config.yaml
arch: "vit"
model: "image embedding model"
image_size: 32
horizontal_flip: true
embedding_dim: 128
fused_qkv: true
beta1: 0.85
Rows from block 7, named by matrix and row number. Rows with one number belong to one attention dimension. Each number is 128 + 24 x the weight over its row's rms, rounded and kept within 0 to 255. All counts start at 0. Numbers have three digits each. After the name is the row's rms in percent of the matrix's.
# v: attention query, key and value (stacked) (model.blocks.7.attn.qkv.weight, 576x192, the v third), inputs 96-191
# proj: attention output (model.blocks.7.attn.proj.weight, 192x192, transposed), outputs 96-191
v.90 067:117096116164160121131107127145110133106086118154154147164152139075122082124138090151156133134148141100178135133171116124120118089126103118151162083112120135076071125090135159104113121112144149120130133134107102124142157114103156084094120134109121092138097141140089068126154128133095167149
proj.90 080:114131131121141141069117136171140093126156112130146147122141137143117127136176106151125066132113118150148154095098124158128131176124144119123127167149181117139123111111130149129145147138151150117107145121120119075095103131152116149124151108128121122159134121153116112162141155153150110148
v.91 065:124165136124136144130099132158135089122129128133105122160112127120100120139146112133144093135137154141123118126116158139103140107106095108155126128159164134133138119167073124148119143094157146087130112132206106119136108127159118103145094120149137142100112097132132220080155096136142121130
proj.91 072:097103149129088157162136129111133157107147136104130117122120117138143179122101184105119168160105112081131126101111125097152127146133150135124093122127102122115147112153157113106093099165126080137123165125099131135142195139086171147126129148140129121197128158112146105157075120122169162139
v.92 096:130165145105164136126093138180168098106132113139103110147093118127099107166135115131160100145137138156121112111091160144115150152119132105163111141145166131137144122145074133127138148088152140085132114140196120136132102130159102096160120113156127156096096109138129174096164113136142104112
proj.92 103:156122137104080148158175107104120155147125128117107134129121151159149173101100173086090185124106107104093114097127116103136151138120155123117129102124076143142149121164150106127102066151115103150138159125104130158157176137102129142118104145125133123146138143082132117136075108098116168137
v.93 080:134176134114139129145115140163155089135145130138110123130108123135127140156131147134132099148114122132123104115079148147104160142106143102152122139151172120135152118165073124128136128107154139079126111132216142125120106132148106110163105102157143156123105094130145203110153116149135101127
proj.93 085:127111133117092136146163093105128151144125136119127139133109119142139163100095174077102205137115113090100126114145124091138139125143119142117107121118081129135153132153149099127094072135106106131132179127100136173171188118094143130121123167147122110143137158080149103133059108106130167129
v.94 070:144167128112142119121108132166177108122146125144134111124097113133104122162171126120135089132133142164120098101072154139101150158121125096144115154150188108123151112143069131112148159093156134095116126126197122142110125133134103135152136091169139139090112117122147180101141104134151076127
proj.94 079:129127121127080148134173117113112158118130116104115119136120136166162163103088196088096204124113110114120125118136115107157137116138127136109104113113082150146152130149157101142096083139085124156155158128096135150172181123112131133106116157117123106141134144087135109142069136101141180143
v.95 069:142175147119122141128099130169153101130144143129132129127103120121123140153146137101148098151112143134115114127079143134093170124102132089150132123160164116133150092159065129132130146113165144099108118113214118131114115127128112113159098100165141155116101111132139218111136116132149073133
proj.95 078:101106128149080143153153127108132161113121141088130127120114104135151169107087182101116197159109119091131132106138143095146125117152125154126080126118084148109143117159163104108104090153106103139138171129096137156186173122100154135116137162156135108167131153095137110154064122117147178124
v.96 090:132101101149105108125174125088088158129123125103146154133182140110149147086119132137110162114126118092133133151170097108151112097132133145093146096088088128101091125110178142120123108168122124171120141123083145112132164132105143141074135139084133089156145150125099080153120145119102163158
proj.96 100:105123131145174110091094141163153111105141139148151122119127123102100086157158078159159072130145149140162154149105144154114092132132105124151138172139174107106100132097103161121161180099139148108114108138142104101097077105165124128131159119142121134115130105167125135124174129172145089119
v.97 071:130089111164130119124122147114084158114093110133137129145161125085109084118124070167141169126125142110155144127187120105135118096132092128133139115129090118077075145074169122123119137129123136151143132142063101107145133128096145101104147142092125093118103172151107086129132132122102166126
proj.97 084:120123117142139120094129149155125090115154116128127142125140144115113129134175105163135062123129134153159134125104142166139130162100138116137147144146197123133103097128126158122135149141168145134094100098137123080075077146149131149144129090123112131140146106167097127149167152153137108151
v.98 089:133175153119115157141114116153159103112146111145130125117106150110110152139143161118121111162128131118110099123078151136106146172105142087122115136160151113156142112149075129128115131099155117100104146114199129126119126144153110140150119130174134133127115101102163208117130122126154093133
proj.98 089:123105109136092111160146145100110158138132149088110117123135108151141145125085170117116200120125119110138118136148142097151117098149116156127108112102075141094145124145172090114104112146095110141143157123085137168169183127079160108105124152125119120151127167116133098150080128108133171116
v.99 075:140173154110146121135089136168165098116134126133121123137099120129129123158132139128141092151144136145115116121086168147104157141110123096152120146151171130134148113155079119130142144100141153091127116128209141136118105133160114118164100104165136154118108105123131190093156115133138100127
proj.99 083:129109133113090160152153100105128156149129127114120134131117133148154167093095180079109204139088106082084109099139112094132137132132144136112112111121078139142153134152145097130100073141113099133148175127120142166166195128092132133117117157127142112139125146084160115126072111094134155124
v.100 076:112120101163161117135109154133096123094097095143149149165144138070112069145141088155171132141135141102165125134175127120110138091119105107151139095131120117085076132093138145124113140119147143102138109143138098102146133130127143070108119133129118087120094136149106116101149120135080156134
proj.100 086:121110130119133141080136138166148090119150128131134168123144132143122137132167120138118085126123111155148149106078148158123134173129151114129131160159180130145133095138129149125141136148168121123106146117099118087097128129139137157130144106131118125153153115164115096174138145156143114148
v.101 074:130151145086107152131140097159164109119156144154109116121104135165135170134133180106103093126109109158091123124077131168123141163100138128103115146137164129186181135163103116164133121121122122118136121126178152158131111121160094162152135126152120169136144103110156179115145115115163089108
proj.101 081:146137123114124131175131127087113166149117136099107115129125109153171121111085147100136181123126118098118120138163099094131128083148126139135114089100060133139143138141136098119113099121098098130150135137136142158153177133085134106122094160129151123122117148117151129100090115104105152121
v.102 086:143184148110152140144097134147156091133133110141102134156094135110115124166139130137150109137126132130128098110109154152100147133094117080149121125163154133138153120159062129126131135101143144077142129137213141124129119141152102108161103128161123149104113102132130194093148109121128112118
proj.102 087:112103126121085137147146105104112150134136137109133144115136129139150165101101171103103190143101113091098129108125134085131139129146147147114110111119086135130155126166158100124112087152118105141129175111102132147155189127080141142116112154149138114170131138086150089155068116095147163139
v.103 069:129171139093143129136109148152170110110155126141109106128103120136123121162138139119130086127117128150118107114083164147110154144135139107138099154152169133149170116175069092128143138107129112087123122120200132134121099130154113126172113096177144145106111099128135190096151109136162074126
proj.103 080:135116135106088155168171100108131149133116143135125132126122135149152154101098176073107210128105100103104121108144123104147136127132138130114111105108073129134153136153145103144100074140114115128148171142113125172180176123117130132115116157136128116130128149087142134123056126093117169118
v.104 081:124077112152131116126158134092095160120118125111140135123161134111144112109124117137116159110135116107137163145188104105142104104146103147101138114115093130105078129095180139117119120150118142167139132120056129123131152118107156136084145152086131093132157161132107071154105138127107185146
proj.104 088:114150116142160112095089150153126101112139118141142131134149128108109108148162074177157055127145157154162123137105134156123120140114126107150150154149180109125106117101100162121142182119144146120117093125158119085084072132161115139135135096120127143125116114176105132135199123162133094122
v.105 077:127086098135136120124141143102086151125103125109132139136161124103130098104122091144121164100132130107144156153188088106150121103150109141126138095107077125090077141093179140130111129156116155163143129129065136119139142143115149114093142136090118089117136156143078069139127148125109171128
proj.105 087:107138126140173116091102157159130105114156118142144134126148137114106092150174085175143049122149137160164135139117137157111113141110132110152157146145198119124109118112096163125169171113145136117103101125145123088082084135161123151149136091121126137129149101162111137143192135155135097141
v.106 068:118094102160117108126138133089085141115095114135142143133162147098108114099115099150143160135127146091142149149186095099161109106106099121117150098115087120096063137063169161123100126133127122160134143135080101113129132134112150120100137140109123079150130175122112092131120145118109166138
proj.106 086:134129112162160105089109162154134104118140122124140138113141126132118119155176092176139063118143145160162141134115132144129110144131128121140146143131192116130100104117122150120146168135160137127102098123127119084085088134139137131143134084118117143134130105182108126147180144183135102142
v.107 080:157158139099159115129091151171172103117142115146108102118110107143126094168128104136145109114148133166128098111103149141115153133132119119169110160163160122137139120141079116122154157091148144076149122153181129132114115124140089089163124095152129155085082113148123150102140105141127105103
proj.107 097:143124141114077173150169094100120139138117118119120131120108160138146176098114191062088189135106118111091119100130123100141151136112155118106138112125097134140163131159145105138107071145127117134138155110121145152165163138105107152114124160125135118128138128082140141131071120100125173152
v.108 063:139156151100128105146137147140162107153194146120126115108125115160163167133136179102094085119130102128128120128077150150105140148128149147106133135115188134166175098184078126126130118139141110123125100093182149144102124128140104161145111084146126137140141100134141169124118131141149095143
proj.108 080:115135135114123146153144097102131160117106125133138102142102120131126137109095145085136200125120153092091122132146130100114122116148125135129091143120066137120150159122145107137107095118099129122162161147129116174192167120115114122128132168149140120125104154076155131105080108086126139108
v.109 085:131097109146121114122158131092088164133104128116122138137166120124141100096109115140116167108133129120135138149179097111150113096148107139117135108099099132118091147088189126134117115144102149166136125131077143117138154123101144122093141126077120102136159170124088060140134150127094179147
proj.109 091:111147131139162109107091143166140095115153126146148127127138136098105096148168075161158049127141150151150144132103140147106113146113141111141154145152179106125102114112098159116157185095158140111105089130141112102078072127159122135142144109125126134130122083161120138122178122154126083138
v.110 094:116144129146145146129082151158098109108077073135114123167125139094098072154110060146164157126124158136145123099169150122127129114110105098168151124157102126106086160090132121133123141114128149094136128178118094115152123146125142077138131119132133126096096128144111113095141118128095155124
proj.110 095:157105140123115132107147117124136092143162129128127170112132141131119153120178140130094075141105102127133151116088126160129157161107151122117128122146170136170127092169117145127155122158163109133092126102117146080087122143112127158145097097125134147160163099145121120173138142141140127158
v.111 084:158149103090107124086121121156120128110126084132108115128105140114107075142117094136131171119113147141113087090173106100124159150089138108109151156146084105141095172083138121142145150116125146124150175185127151132142133153122087120119200128129154111095109161116148093089116117097097131101
proj.111 089:155119099147110118109156136078096146165148129113146172104163136156150129104165146125096117081164112153153179142130108138140129106143125150109136108127149146133134130139149094131155118142102127139112108106107155086077150131099136176107094123112137124101167102178094116153110147159137158173
v.112 077:134182131110149131134099142157169093130141135134106122133091130139132132155135148122123091141136128140122121107081156159105147140107144114146133144140165130160162112183074111129142124115136132089146101116211142142123107141152112114173088100153127152116111088143131180107145117135146097131
proj.112 085:115123144095085142156157093102118155133124121127143131135111121138134159108100166073099208135104118098082108113142128098118132135129133129115109122130078127135154132152137098133102087130105093122142163126109128163172177115089135128120115163140138118145135156067157113128074111089138159123
v.113 119:180164122091119120116131125144127118132124084112111117122112137098104079138126082133122170110122156138109085110147116092096159151090127107145154143157109092122097152102116106126157140110140157095136172183159153147141144164127080120131168125150155115071108151108115131095131102115110114117
proj.113 124:132116124143075134119167124069092151170143148107132164087147142156154135084138170111088155119148112128133162135137117102151131106142142146086149090124118140135137120141162097128145097153118112137121117113096154124095155140091135167104115149105128116124168115146116119170087145138140155166
v.114 070:136165136084128142136136112156167117141154144126103117117092124160131173147136182111118109150129117144096114105077126158105142165100155116120096153159173126166192123174097108148139138123124116110113131122195159137120110137159105145157090096152119168128130099120143185107123124127149074117
proj.114 084:147109138115109126166146103096139164132107128125125114116111119132144140096092163084111204115129113098095133136152117102135128106146130150125111096118076126124151150148130102139103088110102102130143152135119122184182184117101134102125117167138131135118123135084152129110073120099115147118
v.115 080:119174139129126149133088116130138083113102114136102122162105157102108146140135126124137101138112157127118097113114155134108143125083112072132117116157142113122131134138066132137109140092166148107123116134201113106130124131143097099134095142152125121112098113109154212099142108121134113158
proj.115 082:099106123158113106151132142124106168119146134102132137102128101129154159118108169129107178145118119089159157123127139082148113131154127162135110141122104125121132105162161109097106116165114093144105172123075122146131193131088175124118122131155124116190133155131146098163088124141160163140
v.116 076:132108105139143120122115140129098145116093082131124134154138109110094067132132066152170179116135145143147128134195117104140126097133098119147131133117092123079084173073159121140144146114110164123142157165102115117145137138111138078114151126093130108105095168139101075113141128122087153117
proj.116 081:142128149135126119102128121153132087120152126140135164119131170134131133127154112151098058133147124155157155134094143153132127152102136102119164131156183138145114095143124171144159117140163122134105093110123127083072102147145128154134127101106100144132152094149089132147152157159124116147
v.117 078:107109110149151117133104142136083147110083079131121124158151125116122068147122078175170146127135132130156145118177136109132119094127087126159146119116109131101086148090153136136118130115103152116147137166088094099138135130107158082133135124113133114112108157157092079113143127127094168131
proj.117 087:127132126134132129088130115143140084133156134140129170129132161131110138134179105141130061139113118153145135102085134161123130181111149097117140133150183123158118091145118152139144146156165125114091126116122123076091077148130126166140128102118121132148144091150123130153155132145126116136
v.118 066:158164138084126134127135139137165108127141124132088110124078124137148165140139163122132115128130115162113093136093147170107159156126135126134108166155152131160181138168089110144150141111128139105123107119202166112130112134175098144171105074158125166105128130111122193117137117117141104120
proj.118 080:132113133114097137172160088092129149140130150136124131118102140134139151104084170070112187140122112096097121136142138090128127103146140151118140107114074140131149134140130110144091069121101109125145137127118140190164162124110122116116113177126129123125123135084146132111068106100116143109
v.119 071:142111091146141116132131146086100144120092113112138149147153145105130099109121101153140158121137139083164149160183104107141113092129134125126153091114096131082068136065162146116130111137124148148132118144096125119140143136114146099083137143083124092131111161141092075133131149131100170156
proj.119 086:122138121136154114083100148153135099112151128146143149114144145120112102152176097165146062129139140159160144138101148150125118151118126121142144159144190107123105117113124158121164176121164153111099107120123115080082091115156119150144144106118115137136131100172113116152167131148156087146
v.120 080:112098113148098132131171109091085159131126132115155160111160143117139158104122142126112139128119125088126132142178101115134104121125131131084140104097091122111097136103181143123112110168111123188120134117066126119117156138098144138096142153090121095155146144124112081161099149126118168140
proj.120 096:108126128151175098100085147155145111124137129137148116123145115112108086163154081179165069115154149155170153151126145152127104125143101127146139150122170119101103133095108164120155184104149138106106109126130115098092079118154133123136141105132107139119116110177120125129168122175147085122
v.121 068:132149156110123145143119117143159118126167145131127124111102136133141174140146168090124081169127122113106113123054154152105139159113164115110126132147169124150176098172088113104119136116161093106106117099184126120107120131143104177160100120155134158132144098107155205116126129131150081143
proj.121 078:123122112122102134161128121099126152132114129109122114146127109139136135112080150092135203130111112086093120117161111098124125096146119156118095110112079122115154144134155092124095097130084116130156175137118134186181172124103136106117123153139143119131101169105157119115078124102126177109
v.122 088:119078125155124123125165124106095158126132149104144139103169117136162139108120132109116145122133127115132162143153101110154109107145125169116137116102092123130119113114188131126112114156118115184115141118047118109124144107095158151105150142104136092156165146124126071169108142131131161139
proj.122 093:125138126147179112099100141156145090111117121141131120142131136098106086156142073177156071119156147151148123134143148168113123133118107106151133142130165117117107145089096155132146163106132162112126096137166131111111074122171116122127149103116127143102123118169111154099189136151107096116
v.123 076:134162162095109151143119111141155108133146144130111114116095149148129181150146176106102095153115132145105108114057149144105145157101169117132106148152160124173179119176096110125129124122124101111101121119171128130125117136148105160168105116169134155135140106107165188112119122131164083121
proj.123 086:142110131129118129174147117100127164154102145120100108119107112132141132127086163105119210138124121094107121138165124087126135079152113157118116094100068136133140144146134095131107093125103105133156145133116146182167170108081135095111107147134139118119123143102143117103093110107117159113
v.124 075:111127129145151115161089165138107121093103081134135141168126122102120071145126085149153139123130127116164139131170136138118133093125104114169106117155122124094081157093118148107131139098111148093150132153131091095145115131142130084145126117109118116125087150147092116103151108129097158137
proj.124 082:131114134104126148089137128149151088141175124136150174128131140151122142120165115117109071136107109142133140087070144148116145186115154116115154155146167133153142098157111146125146131154162128135097144114098108093103136140142124157124148112137129124164134106128129107158129127146149135142
v.125 091:116080105145111115116155132096099168125117139110148139112166126131152128103121111126102157095136113114116151146174104102149119099152122172097133122102096133119104139104190132126124111158099130173133131122055150113148139109108140136086141137094132108128162153134104063153117136118122167142
proj.125 091:122146135132167123103089143146134111128132109136134127135136127117121085150160076163169060116142155153152134133116120162109119135106126108146153139141178106123107131096096161123151178098149150104113088133164116101090076134168109120137149107129132150119126105179116150110191125156118083127
v.126 074:104078100161114121123152110079080154117102148107153137125164139134139144106125111133117129106124128105109151151164096106147107119127118137098135098106096132119096137098182149133110114151111120165123130112056127121134165113113143143091158158099114096137151147120112071143117140114111176133
proj.126 088:119145130149165108095087165142123127126137125124138123126146108105108086161157069191160065109148152146161139126108116153122113133122123116145135148150162113115107125097108158115147181112146142118107102123140128092072078135155130119144144098134127137119126109188122123123182139162136086125
v.127 077:137164151105126137136117140162158104134153142150109120123099137136135167143129162107117094132115112145113105103070149155101158160113157118132119135137160135162188121179088114124130121117134119107117117128192134137113105142153103147168113114157139158111125080123165186109136113120156072110
proj.127 087:142113136111104138161159090087122161140117135120120129124120118139150158100089175080103196134121112099096110124152136096123135107147127147125115099114058135130144153142142090130111085133104116131154166132115138169183176119096145116103107173132135110139126167087148121117068120097111157122
v.128 099:118142132106153131118081092157146113073128097129110116170087123105076103162119092122159140129126131147115107093152173148116142143110107097171146147159149134130121140092104131170128155076102146088141133140160129132148087133162118113139134107150111143104111118122128149065163104121119098111
proj.128 106:131107126104109155154152120113135171165156171096109143102122101149169166116150169095095129151110109120108106144112129136110146128127144151118130076118125145161153080169102112113127112154157104130117148115105139156103155125114133131130095127134166129162114134072167120169096116089124118148
v.129 087:135116110104130119147132106124103162107098088149105114128138159133104158122101146145123174080150099152116114127174139139146102125097152113134151176171134155144132135126163132162153097133123159114163142128083112112162131121119107162120123096100103155077159150123113120124125128127085161106
proj.129 086:131153169097144110127155148105150120137183152143146119150128106096133107130136093114170077137110148115113122132083103140118162152121163125152175117119142085111108128125101149110118158130124122135142108146166135103102110153129117118088129123142173138132100083135104147118149083094114099122
v.130 136:121120135158092141125175128092118130177163168113137149083161145139170164090145154104088127142098147112125142129088091097128132129143136155091122112097108111130136121152138117086112105177156098165103132117100148136101164135114144153110132150125154095152155138138140108189090136123149145156
proj.130 126:106127109188141120091100157143132111085088101150146097151131129135110097146101102153148112111158142133173164142128153125152091123132090113117091151126137134098121142110153164126120137122118153120133118144142086095147102125154149140151145150101099136115129130163103134108165164163154144118
v.131 113:141096132145093145145170143085118143159149153120141155084154134143179171096143164130086122134124122110116144145100092114132121124143145152080116105115125117134130115171150119090124093183157104153118113120099142132105155135113123162120117139120140115156152138139114108192084140121140147160
proj.131 105:111135123172150121095102144146135106093108100164164104152131137131109087139117077144165106098163161124149169126143132131136107114130108103126117153125132120098112141083138160112124152109112153113148097143154096100137079128152150128136164146109108121105129100171098125083164145167154131114
v.132 115:120140140150104137134170152102128111162159172110159151103154133148186168103141187117108102159105127103132126137088084121130134137141148149080105106095109105139149117170130112093117105187124083162089106118114168119106138132109151143132132143119143128166144106138143127172099131128143134155
proj.132 112:121131133164145135101101134158126120083088092153156120142131121124118098130093096149132134108144146122144159139165151136118098123174099138133078170130136144085112203107144147132131124111093155118120129123130102132142122096149139132158160149127085138093145113151106138117121141167135134120
v.133 133:118124119094160128115084095166127138088099089150110111158104126103071087162118075133161144110142119155124120123168165140124128135115103109159150145166136135139112137087112148176128154068117171097157148149143096133155102120146118119133137122136114129094103147109132126080159112129114109097
proj.133 128:160132122095110121162158128088125146180170171084088126107135119137151155119132154118114122131100111135111093117120111113119167122107169139137164096123114127167136086148115095109148128146153107140137131128115152145102142159091119115103087102138176122141117133111133126143111111095113133142
v.134 120:106128143171099128126160154097129110166159175114164149097158132149173154109150172121107107162105137094154138131084096119141140130141135141088102101094115122126151109160134120088113115183135094163090108116125149120100140141126155141129119136128144115168143105151133120176092140129153125165
proj.134 118:109126127157148142099091131166130113082077094171162131145123123128122100145106108144130139108149135131145144148155155128132082126168096118115076170128131149091120165099145167148123119104105161117129129133122103130159126100178136135151174150116079138124134141137118124114131151166132117119
v.135 118:121146145165106136126159153107129101166163172113168160104142128135176148098158165126104097171102147103137128135082091107124134133140137139087101097091106108125146117152121122079118129174131089160081105116131151142091132156109157138134127147142149117167131118149141129167104133124147116157
proj.135 119:102122123167145145108097129164129122083086092153151121140124130134123111139097123150117140112150132133160155153160165126144085112160090134121077163125136158094129164113147143142128121111097150124118128110119103118151122091165143139157145144117073142110136127142113124125121160173154137110
v.136 101:139125112097141131138105110153117158106102077156087108151121139118082106144104100147136179085161114154109123125184166150134126121098134111156158166173150148146110125124142143170148103092143165094176151131122104114168131118126106131127128097100109153078130140124106126099147125129086148094
proj.136 101:146139155097120114142166116106141128160191168109117133123131116100135133111157130108146109145091137113097104119095105127113178152104164121141195099138126093144120090130105126110127132141145109133140133142151153126097125164104104124087121117140171112155111114102135128137130098103110108125
v.137 102:164120117098177100157118151141149142126103091142099095133107112150135086166092097158139135089157106156136118119158162148129133104121149114178143146146168147125121131144132143151171111094128155103172127152133120126153125112115103113140110079111110174091117140140085116099153128142084144093
proj.137 115:159138163074112132157139083095135113137152153138113145127121138121116146109155149100133129142095122115059082114108112137098177154099151115127165136149130104147130153113103113138133135136145113120140152150152158136114130141102083132126121129156173121136114118081135151120118079083102116127
v.138 141:124127141154102126133171160094125117168167173104151141102146133159180164104141166122100103160107140105137134130083091108129140126143148151088105101086112121129147120165134112080119112190131090166085114113116159128098154137121153135127124138133155119167132117143135122185098145126149139157
proj.138 132:118131131171141140099112128159128115072081087166164130146125137132113097142112109142131124122151133128154157135156158132147091127151098125118079158132137135090127178106143156145116123107092145115119134133130095124156116097160130137153162144112079133116141122146114133109122149163144135118
v.139 130:122107143158085138135179147092115131163159163119148157096156136153182180090148178112090123139118127093129139138095088115135127128140152149083106111111117123137146115163146124083111097182147096164106119105107148109101145133114133150118117136113145115162160128122134114187088147127140146166
proj.139 127:100129125163147122078099151166135110087091098155167123152130130113100090134110083136155114109154154136148164142145134131137101134143086119120096158123147130091108160095148172133119143104099150122129120136136092109146105107156145141140175163122088131112130128152113138104163151162149123107
v.140 100:124152105116157108109075124155122110085100097127118117172105117097080084160128090145176142121141136155146109115165165155134139125113093105159143132129126131121125134078100111175155169090094153108134126153167137109142093143160124111145132117139123150089098131123130153077172102129115109116
proj.140 099:143122140098113152136150115127124157146135154112115141098128118143145160097141186123088144150103089128127098121133127116093155164132150159131134121137113144158154101154124111135128123140156110132099172104092150171119174125106124127128102111143125120171134143071149126178079121110094120149
v.141 125:145125115089171109145098116147134128091093088153101103156109126122086101161101100147153154103153096146126121124168157158133129119113123115164146160160146155138119124112129144165150128076114161092170133135137107117157106120137113109137127108122093160095116127117105123073166117133105124092
proj.141 123:154135141071114131160155100095130129173178152111109141112137129115128160111159135099120131134093123127078094109109110126104182144108168131139183117139125109154130118133112102130135128130147105129145137135136156154099147145098102123107122109155171124127124115093121137137118094084094123130
v.142 119:137113122086156115122094101156129138100096085150091107159110124120087092151111083135156154084162112155117116115175169146131125126114114107162158150159141150132114136101134137178138142078126167096177142143130095128158123122143103117127137107119106154088126136115116127072146115132100123089
proj.142 121:148135139088112120155159112090131141162175161098101129114131122116128151113156144117139124137102120126095088109100112120110168131101168131141179114136127102164137109141108104115140129161167102135135137134134155130100136158086111121100107097145181118133123115113131131149131094089117130133
v.143 075:122086117114128156115129120153122195103102111154124102100139120128090127134116114136123139113163115157134146148132145103140111113131117110123130134142125140104124133117166159150125141120146148128146151122061060157133141098111141149118138148110104100122147154128128081126145133146108167120
proj.143 092:133143108139141076137142154094122115139163133116113106147141154124084131136126096150162107103129163139132140116107106131161127101093166099128167112120119116141118085123125119114118158133131127143166071145195129072122095173137117119093093103093175130101125105197111143089178128129146119122
v.144 146:130128145148103137140175152097122108172161169106149146099151134157189167100139175113089109147113132104128135128086083116132133126131151145094107110095117127131146119175134119083120100182142095164090107108119164130100150145119142146122116131119149128165146108140136123180087143126144145154
proj.144 131:100129136163149144087107127164136115078084090164165123143121138114111094142114113135143129128156145125143153136141154128132089134166088123112082156129138141092126181098139161133113124109092147106115131121130092116156112091158135138155162163112091128120139123148121138108140141155151122122
v.145 130:130123142161096138135171153092116120170157159116146151087155134151191162089149166115089115141113135103130137134092088103131123123141147156090111105099113117120139125164140118075109106179150106163101116120112153134110164135112136139111127146115147113150142125142131122179079142124136149157
proj.145 124:102131118166144121092096137158132110070092096161152121144127142118101102146113102150143130120160148128164161130134152134139080130140097111111090157136140132101120158105150158132117136113105149122119121118135097098152102112152144148140163163114082131121143124161115134099152150170161132118
v.146 079:151130110159097163107132143101086140150136121110142153098158126105123106108156096124110120144110169124129138142122112079100129118120105107110125095154107092101100162133130109068112125162180142136103143148116129151103156168103110121111128152133157080123124133144148142148099116108128131164
proj.146 093:098111098169128101122124161130133133133128124149113133139130171139106149125105139144119127120148132114179196114094115126189086104100144109128137112125124145133146081148155155111099110140107109140125068118144121083142102135148157137106135134086097129146141134183101108107151164175167161140
v.147 104:140097136140093133135176144103123163179153159117148129083156116148185165088126145123083139121127125117119153141106088092129116135168149175089117125098113124120130129156162134096136097175148099157135133098078127139129166123096130159118123152110143111147149144134126086183086143133146152141
proj.147 104:118138127166136094104118141137119100090120098156153104152139134118086090147112078143170095102156173124135140130131141133145117107115115097136135134129134097093114164106140137108113152109116131133149101146178104069142080135135113125122160145113138113089129073174111145071176119143140131112
v.148 127:124127115097149122113091090170136139093104091147102114152105117105058091143117069128153147102147127165118110118173169133124130136116104108158163147156135141134114135096122138177130154072126163099165150144133106145156115109141112118125140129132116132091116152106137133071155116122106112100
proj.148 121:139125121115117124160157138093122151173164164090088120105133114143147151115152164122119125141121101127119103121114114120124164117103166137127150084126121134165137074158108094106139135155156098143135133133128153131107141162086120122106083099134178123144104142123138122148121114107128135148
v.149 076:121176155139132130140112134140129071131141128111134152158100127112132123129159137111138112151091147115126098117106125137115159132096119091135129111129117108135123127120073116109094137125109117137104105142205170124123103157165125097134119132157156140116096077121149159105135107112137091145
proj.149 089:128115123145115174130120123142118150123105127094125144092123117143153136116120169111089164129127093131155133137155146111122126138157091163119070138134125151137142152142150117139146092135111113133082178106069143177132180091114158153167126138136096130141153172087151110167084137143128143135
v.150 059:122105121132117151113124113135122158110109110141128123094149111126091117116132119127144110115130149137127148125075165090139128116140114119118129151153128116092116188127176150112108129154163145106131159145071070151128150097122136135121139132133137085140133153150143109176118125141123162142
proj.150 082:127138105158129088126138161112107108141146116105115117173142160138105131150113113131140113104142149141154162129108100118192118104082143094134152102124119135137146053142148122109107133149141117153145071149191119076136099165137133136113090118084134147101103116196094112099170153147159140121
v.151 104:146123103113151141122096102152117149098092076146090110144114126105071098144117081137148138097140130161121124124152168128130121128091114087175160167170143132114109148102138147165128135083146170095171150141120085134157136114141107107120129112125114117087100158107111136090148119128098122110
proj.151 105:128113106137115095157155153095130132175178161094102138116128150134117166123143159127119126139125117130130123118106094119152143102096163126121176084125107121169145035146128115121120125149153088156126118129151137095114125173092147134103088116102159126157132128151136122123143131118149146139
v.152 094:137167153145145118133081145142148071109144119126127130159107115108124080141144102132159100170103170119142112118110139141106157133116121106153125110117131107115127142119088118129128145112119123108119105161183149130115113162148136091147108121162143130133086103132133166104150110129132094141
proj.152 099:122098122141101161136119102144131153121104132115116164113125127157151172133132197118070181138126081131141125128146134112135111130145109153115088136135129160154149122163146124150129095135129112126095155101065132176142164099115146139150130128145097119159136175066157111174082148133121156143
v.153 132:125126134167098131140175170086116120171167170109150155103155128148185163096143175122100105154120138108142139145089087107132128122144144146089108105094119116125139122161129117073119105184145088169086108108119152126100151138111147124120114134120144113165141117147119120185096140133142148158
proj.153 130:103126118157150128101099127162135105086090092175162129153122142124103109140114110136146133118147139125145164139137140133144078132144094109110086162130135133101115161106144165157115133103110156124127125125139101106158105102167143145148176158125083125116146134142120124099144153162145126118
v.154 097:150140122140099131116135115098087136159142130105133156083158124092136113090156118113100146123100178113114128140116101079095138129130120117103137108126093086093097172125121091081134136155141135127098146144127138151099168157100107118120135154123163088122133134121142131147089104120134133165
proj.154 105:109112111179130104123136173123133121127135134137125123139140163146113148124107127145129114113150123119162184118113123122201093111097141110147143111126128147135146087130168139114106119145112104160121069123136111068145105137152153142107135149092102129136133116185104116091162170177168160136
v.155 094:116128149162117135116152154119140101152154183112169158101141114147157145090146150103125093174102148090136128152081087109122125134161149156088113087079104100115144134135115124088099129169113088167095108115127163156093133139122156130112130162146148107182122120144148115162111131123173120146
proj.155 097:131137107162136146119084136150100121097073091134128115125128140149119111153096112154107146098155140143163157134171156141138083105148101136129058163126135155104136173125156131140130119114100145129125121120112117111148121100158143123176127138114081150103150141170122129115125157156143147119
v.156 120:137098131157085135142183142089127144173151158128143154085157134141170174093145169098089121130111124101122145155101096105133126130139148150087114101104111124129125124163153119071115091173161100162119127105099136128098164133113138147112132147116149107155155129137123111186084145127142153148
proj.156 114:113139121169144123087096141145132109094104092154151112149132145124096100142115082150161110103161154139154167142114139129157104113133104095126112155132152119093118146100155160130118142117117147119148102149149087090141093121153137145133159143106115130108128120173106124087177154167162125109
v.157 093:151117116097146113155129122127130148130117105135094114131135130164148136153090128155118160085153095154115134116156131164146127102117153140143140164137171153168128112162157129161164100116136139124182119122101146103146141103138110140138112071100126191112145138116088095123132131120086167092
proj.157 102:152154159084128130125139102116141109121147142142137122128137116102115104114151107097151098147098149116076090116113136120080186157115145109138162133150120082104094183091098134110142155122135120104140164151162136147115131148093091115124147128160163108117110092098133151115135068083100100129